A small class-conditioned image flow-matching model, trained from scratch.
Model: 32-pixel images, arch unet, norm layernorm.
Training: adamw at rate 0.0029, batches of 128.
Data: 45211 training examples, 64.3 epochs.
Rows from block 3 of a small class-conditioned image flow-matching model, named by matrix and row number. Rows with one number belong to one channel. Each number is 128 + 24 x the weight over its row's rms, rounded and kept within 0 to 255. All counts start at 0. Numbers have three digits each.
After each channel's rows are labels from the 100 images, of 14976 (inputs lightly noised), where the channel reaches its highest value: "patch colour" is the nearest of a few named colours to the mean colour under the peak. Only what is clearly more common there than usual is listed. The data: photos of plants and fungi (iNaturalist).
# convs0: first 3x3 conv (model.enc.1.1.convs.0.weight, 96x96x3x3, each kernel summed), inputs 0-95
# convs1: second 3x3 conv (model.enc.1.1.convs.1.weight, 96x96x3x3, transposed, each kernel summed), outputs 0-95

convs0.61:127117124119119128153119089153154129105132132142106090143108115120149112124139132141127163197131137066115131123129148146135132158172153128128137120142132137129130138098144120068136162088168125147109126136126133138084038126137141154125148112109151056108111127100118138132113111116119145091
convs1.61:122108140112104162137112174131118140150111157066092096099144079124100169097132144129112100077123128111104094144109129176170115114126136157149129117136137188172165118103090132147106099106133120086155114092110113117133138115102130144138135134139164159152134108145132124128108135109147145120
patch colour: black

convs0.72:131143175145126107123121118101167075143150098141122143176112146118167123141145115138104152148151093113148156168129157158123109156168137151145166112098128142107112173134107137154172117103127112111123119125109166126173173144104098157107145105151144120124142138183140133111161156118150116155
convs1.72:129202120142148110143130128150129136152153109078100123092168079120087127131138120135139160105132125102113174109113115137198134091109156145169116140133141131166124175118121121138076135154116124130085125122145135126108114119127113140092128116077149092140127097119099137117139139147097126120
patch colour: pink

convs0.79:131169122160095111114145080087126138153105122189111089144144111152134084135090115133118151105090066111143149115136126117157112121113122129163143133160112172168136192138115115123137133127127106097129113175135179142136149135073102146126139123159140127146145117135133133123150144130138109123
convs1.79:122123145072136121141143145178133142121154116064102117136164120117120129085132123144146117113146125141105127127117148146186149117102143160091132145127102079149123134107097127136125100139142119102083159078105151137132138182137104146151119112055116109111138094133101152136138143115104128150
patch colour: green

convs0.25:123123170114160102170050119137124111164124148136143143126137102199132128091129103134113137146137107099127124096139124125070106132166141142142113165126136141106133091149126181132119119124144140161137105162093119165124134151110112139158068165146146117125143141138143134140134129162115149112
convs1.25:089096127085121148120107107140172169120114141107109100090138120096104103117093138138119090128118130097115134139102143102092136102122151149152144138105124142137121115094119088134113123128143147090131172101099124088107112090132082156100140125095143166089133142107093124064097111139123132156
patch colour: pink

convs0.48:166132136138149130129170140141134103122103122116135120110122157123153132176136152153128133167175110109109119150117125092122059165123120165155138154107097145104141162130131149065161145117118111140120115109171138120121078127126129143069142121147139092125136095117111107122156148078158154124
convs1.48:158190131166125075142092130158119113163082087105098144138140213150147120129127130115139113137132144101158116101123162146125160120101131110117128149166156127137163144118121140135115115147135113117121126124091147127147139173136134110164116092145152103098110131093108140090098154127126148112
patch colour: green

convs0.56:122124107137095139147118143103111141131150121145134160107160121079141184146104142119117159126142128154099117132086160133129151067123131110128121121141112138130128124122097113144138157166047123132131151160103098152125155141153137141155105122131148167126118190147145124147158117200130138137
convs1.56:097145124095133119076143105119152112119129129099142095159118173118087088091156123171120126115103119164105143133134120155150148160112124141093114161143103125123108198105112143127147101135164163110085104116092134133136096094097139130146144150126129128116135080139105166163110136146157130145
patch colour: white

convs0.16:114115140162137102098124143096110140153126155142105102115159183135134125150127096140128142154139076132151104150115121171161144121130066130167138109123107167174162157149134157157123077131114078138143148123132115142150122148115123104122133082147115166111162126105121098156173122129143109120
convs1.16:114164087095146127125116147159120129092141134116127159141125147093069120060131127114108129155098154117123149146126166152171097168113138110093171162137119110118087174134131135129121157142145132112125090099128161126159153126157157154101124190123113107145112121137131156115129103126121148140
patch colour: pink

convs0.76:108103102112092051141118126128122140159107120149167136132132145128112138133147099115130120093089142101134129123168111107167119139109154117165067152150113156138119141109154132146111138211173108125122161132126101144151143137118137144130071113119137157112126133108145140140118135119175101128
convs1.76:143130082141108144117102112128114085112107120155160131141137117137126142142076095093114166156123115118123134108126149077135111126117133100109167071124106144157123145132114126141177147061115144107159110137106163102115121105119132133148151116151214089146122123120114141119118130142107151137
patch colour: white

convs0.22:123168140151152120108130166103132134132156149146184165145142135140139076155099129159104133111121177132179148123167157114139116158162101097126124122140090137108153156081138125161122127110138104117103132136154120108152152120127092142169127127140140135119193125168118170154141157110130113139
convs1.22:144156112097137138146144128165084109129102119079121087109125088137116119097142130141150160155129158135098111140090075169158086077107129149172126131121125090099115134133150141091142138150110141152171113124120131128128127165123141140121131141099138093148110073145134115117118071104143106132
patch colour: pink

convs0.45:156145135147127123109100136111101130144133165124125159159151171128095152088109102140179141109134121112153121078113080134159151133126092118163126149158089113134156128124161148149174090126150098138158138172175131127129120111090157145161119135130166111157101138098101129137156113113101106124
convs1.45:083123121090128131125128098149095121112102116128130093108134124108108137064127143070119123123115132135123085144116182155180139084136155142077130146155116120135104142109131139146096133127137138071152145123078152119133155130112095143086136169109125128128170124127120151108087123139106143138
patch colour: pink

convs0.28:096155155117138103142158148111112114167122085134108131148153103132109130120169117146090127137165079124153129132118133100135095129155179155148150106112094135134113107138106169143153122076130144143122103116133169111119169140161104129125090148159130077121158091131089132123112124152135180146
convs1.28:167106145158134112138106141167122135134123171141149101074119131175118127103095097107116132145134164133090107118134145142110130151197148080136134127144085199111174103143130145164150139105106110144105134118121119147135124136124126105172125125123149149132166149129170155160132116115115130113
patch colour: green; pink

convs0.6:148116111190139079115131155092118119113134142110128115147128153101130109137104137118117146136110049120116130116116148136182121099121127081152091088145097158138157180141154133105179153142115119139110138140170143139148106115110146134130120143146146077077122119126145148129158115122146133110
convs1.6:076126134102092132131115108153124121132121120150109126105141142119108136090134134109127090093125145124144127126118103127227103135108131135164130154124138127188108179083116127141096109132135129110108114119079117135095150127137111160100108105125102104136125112099057099118132131144110115119
patch colour: black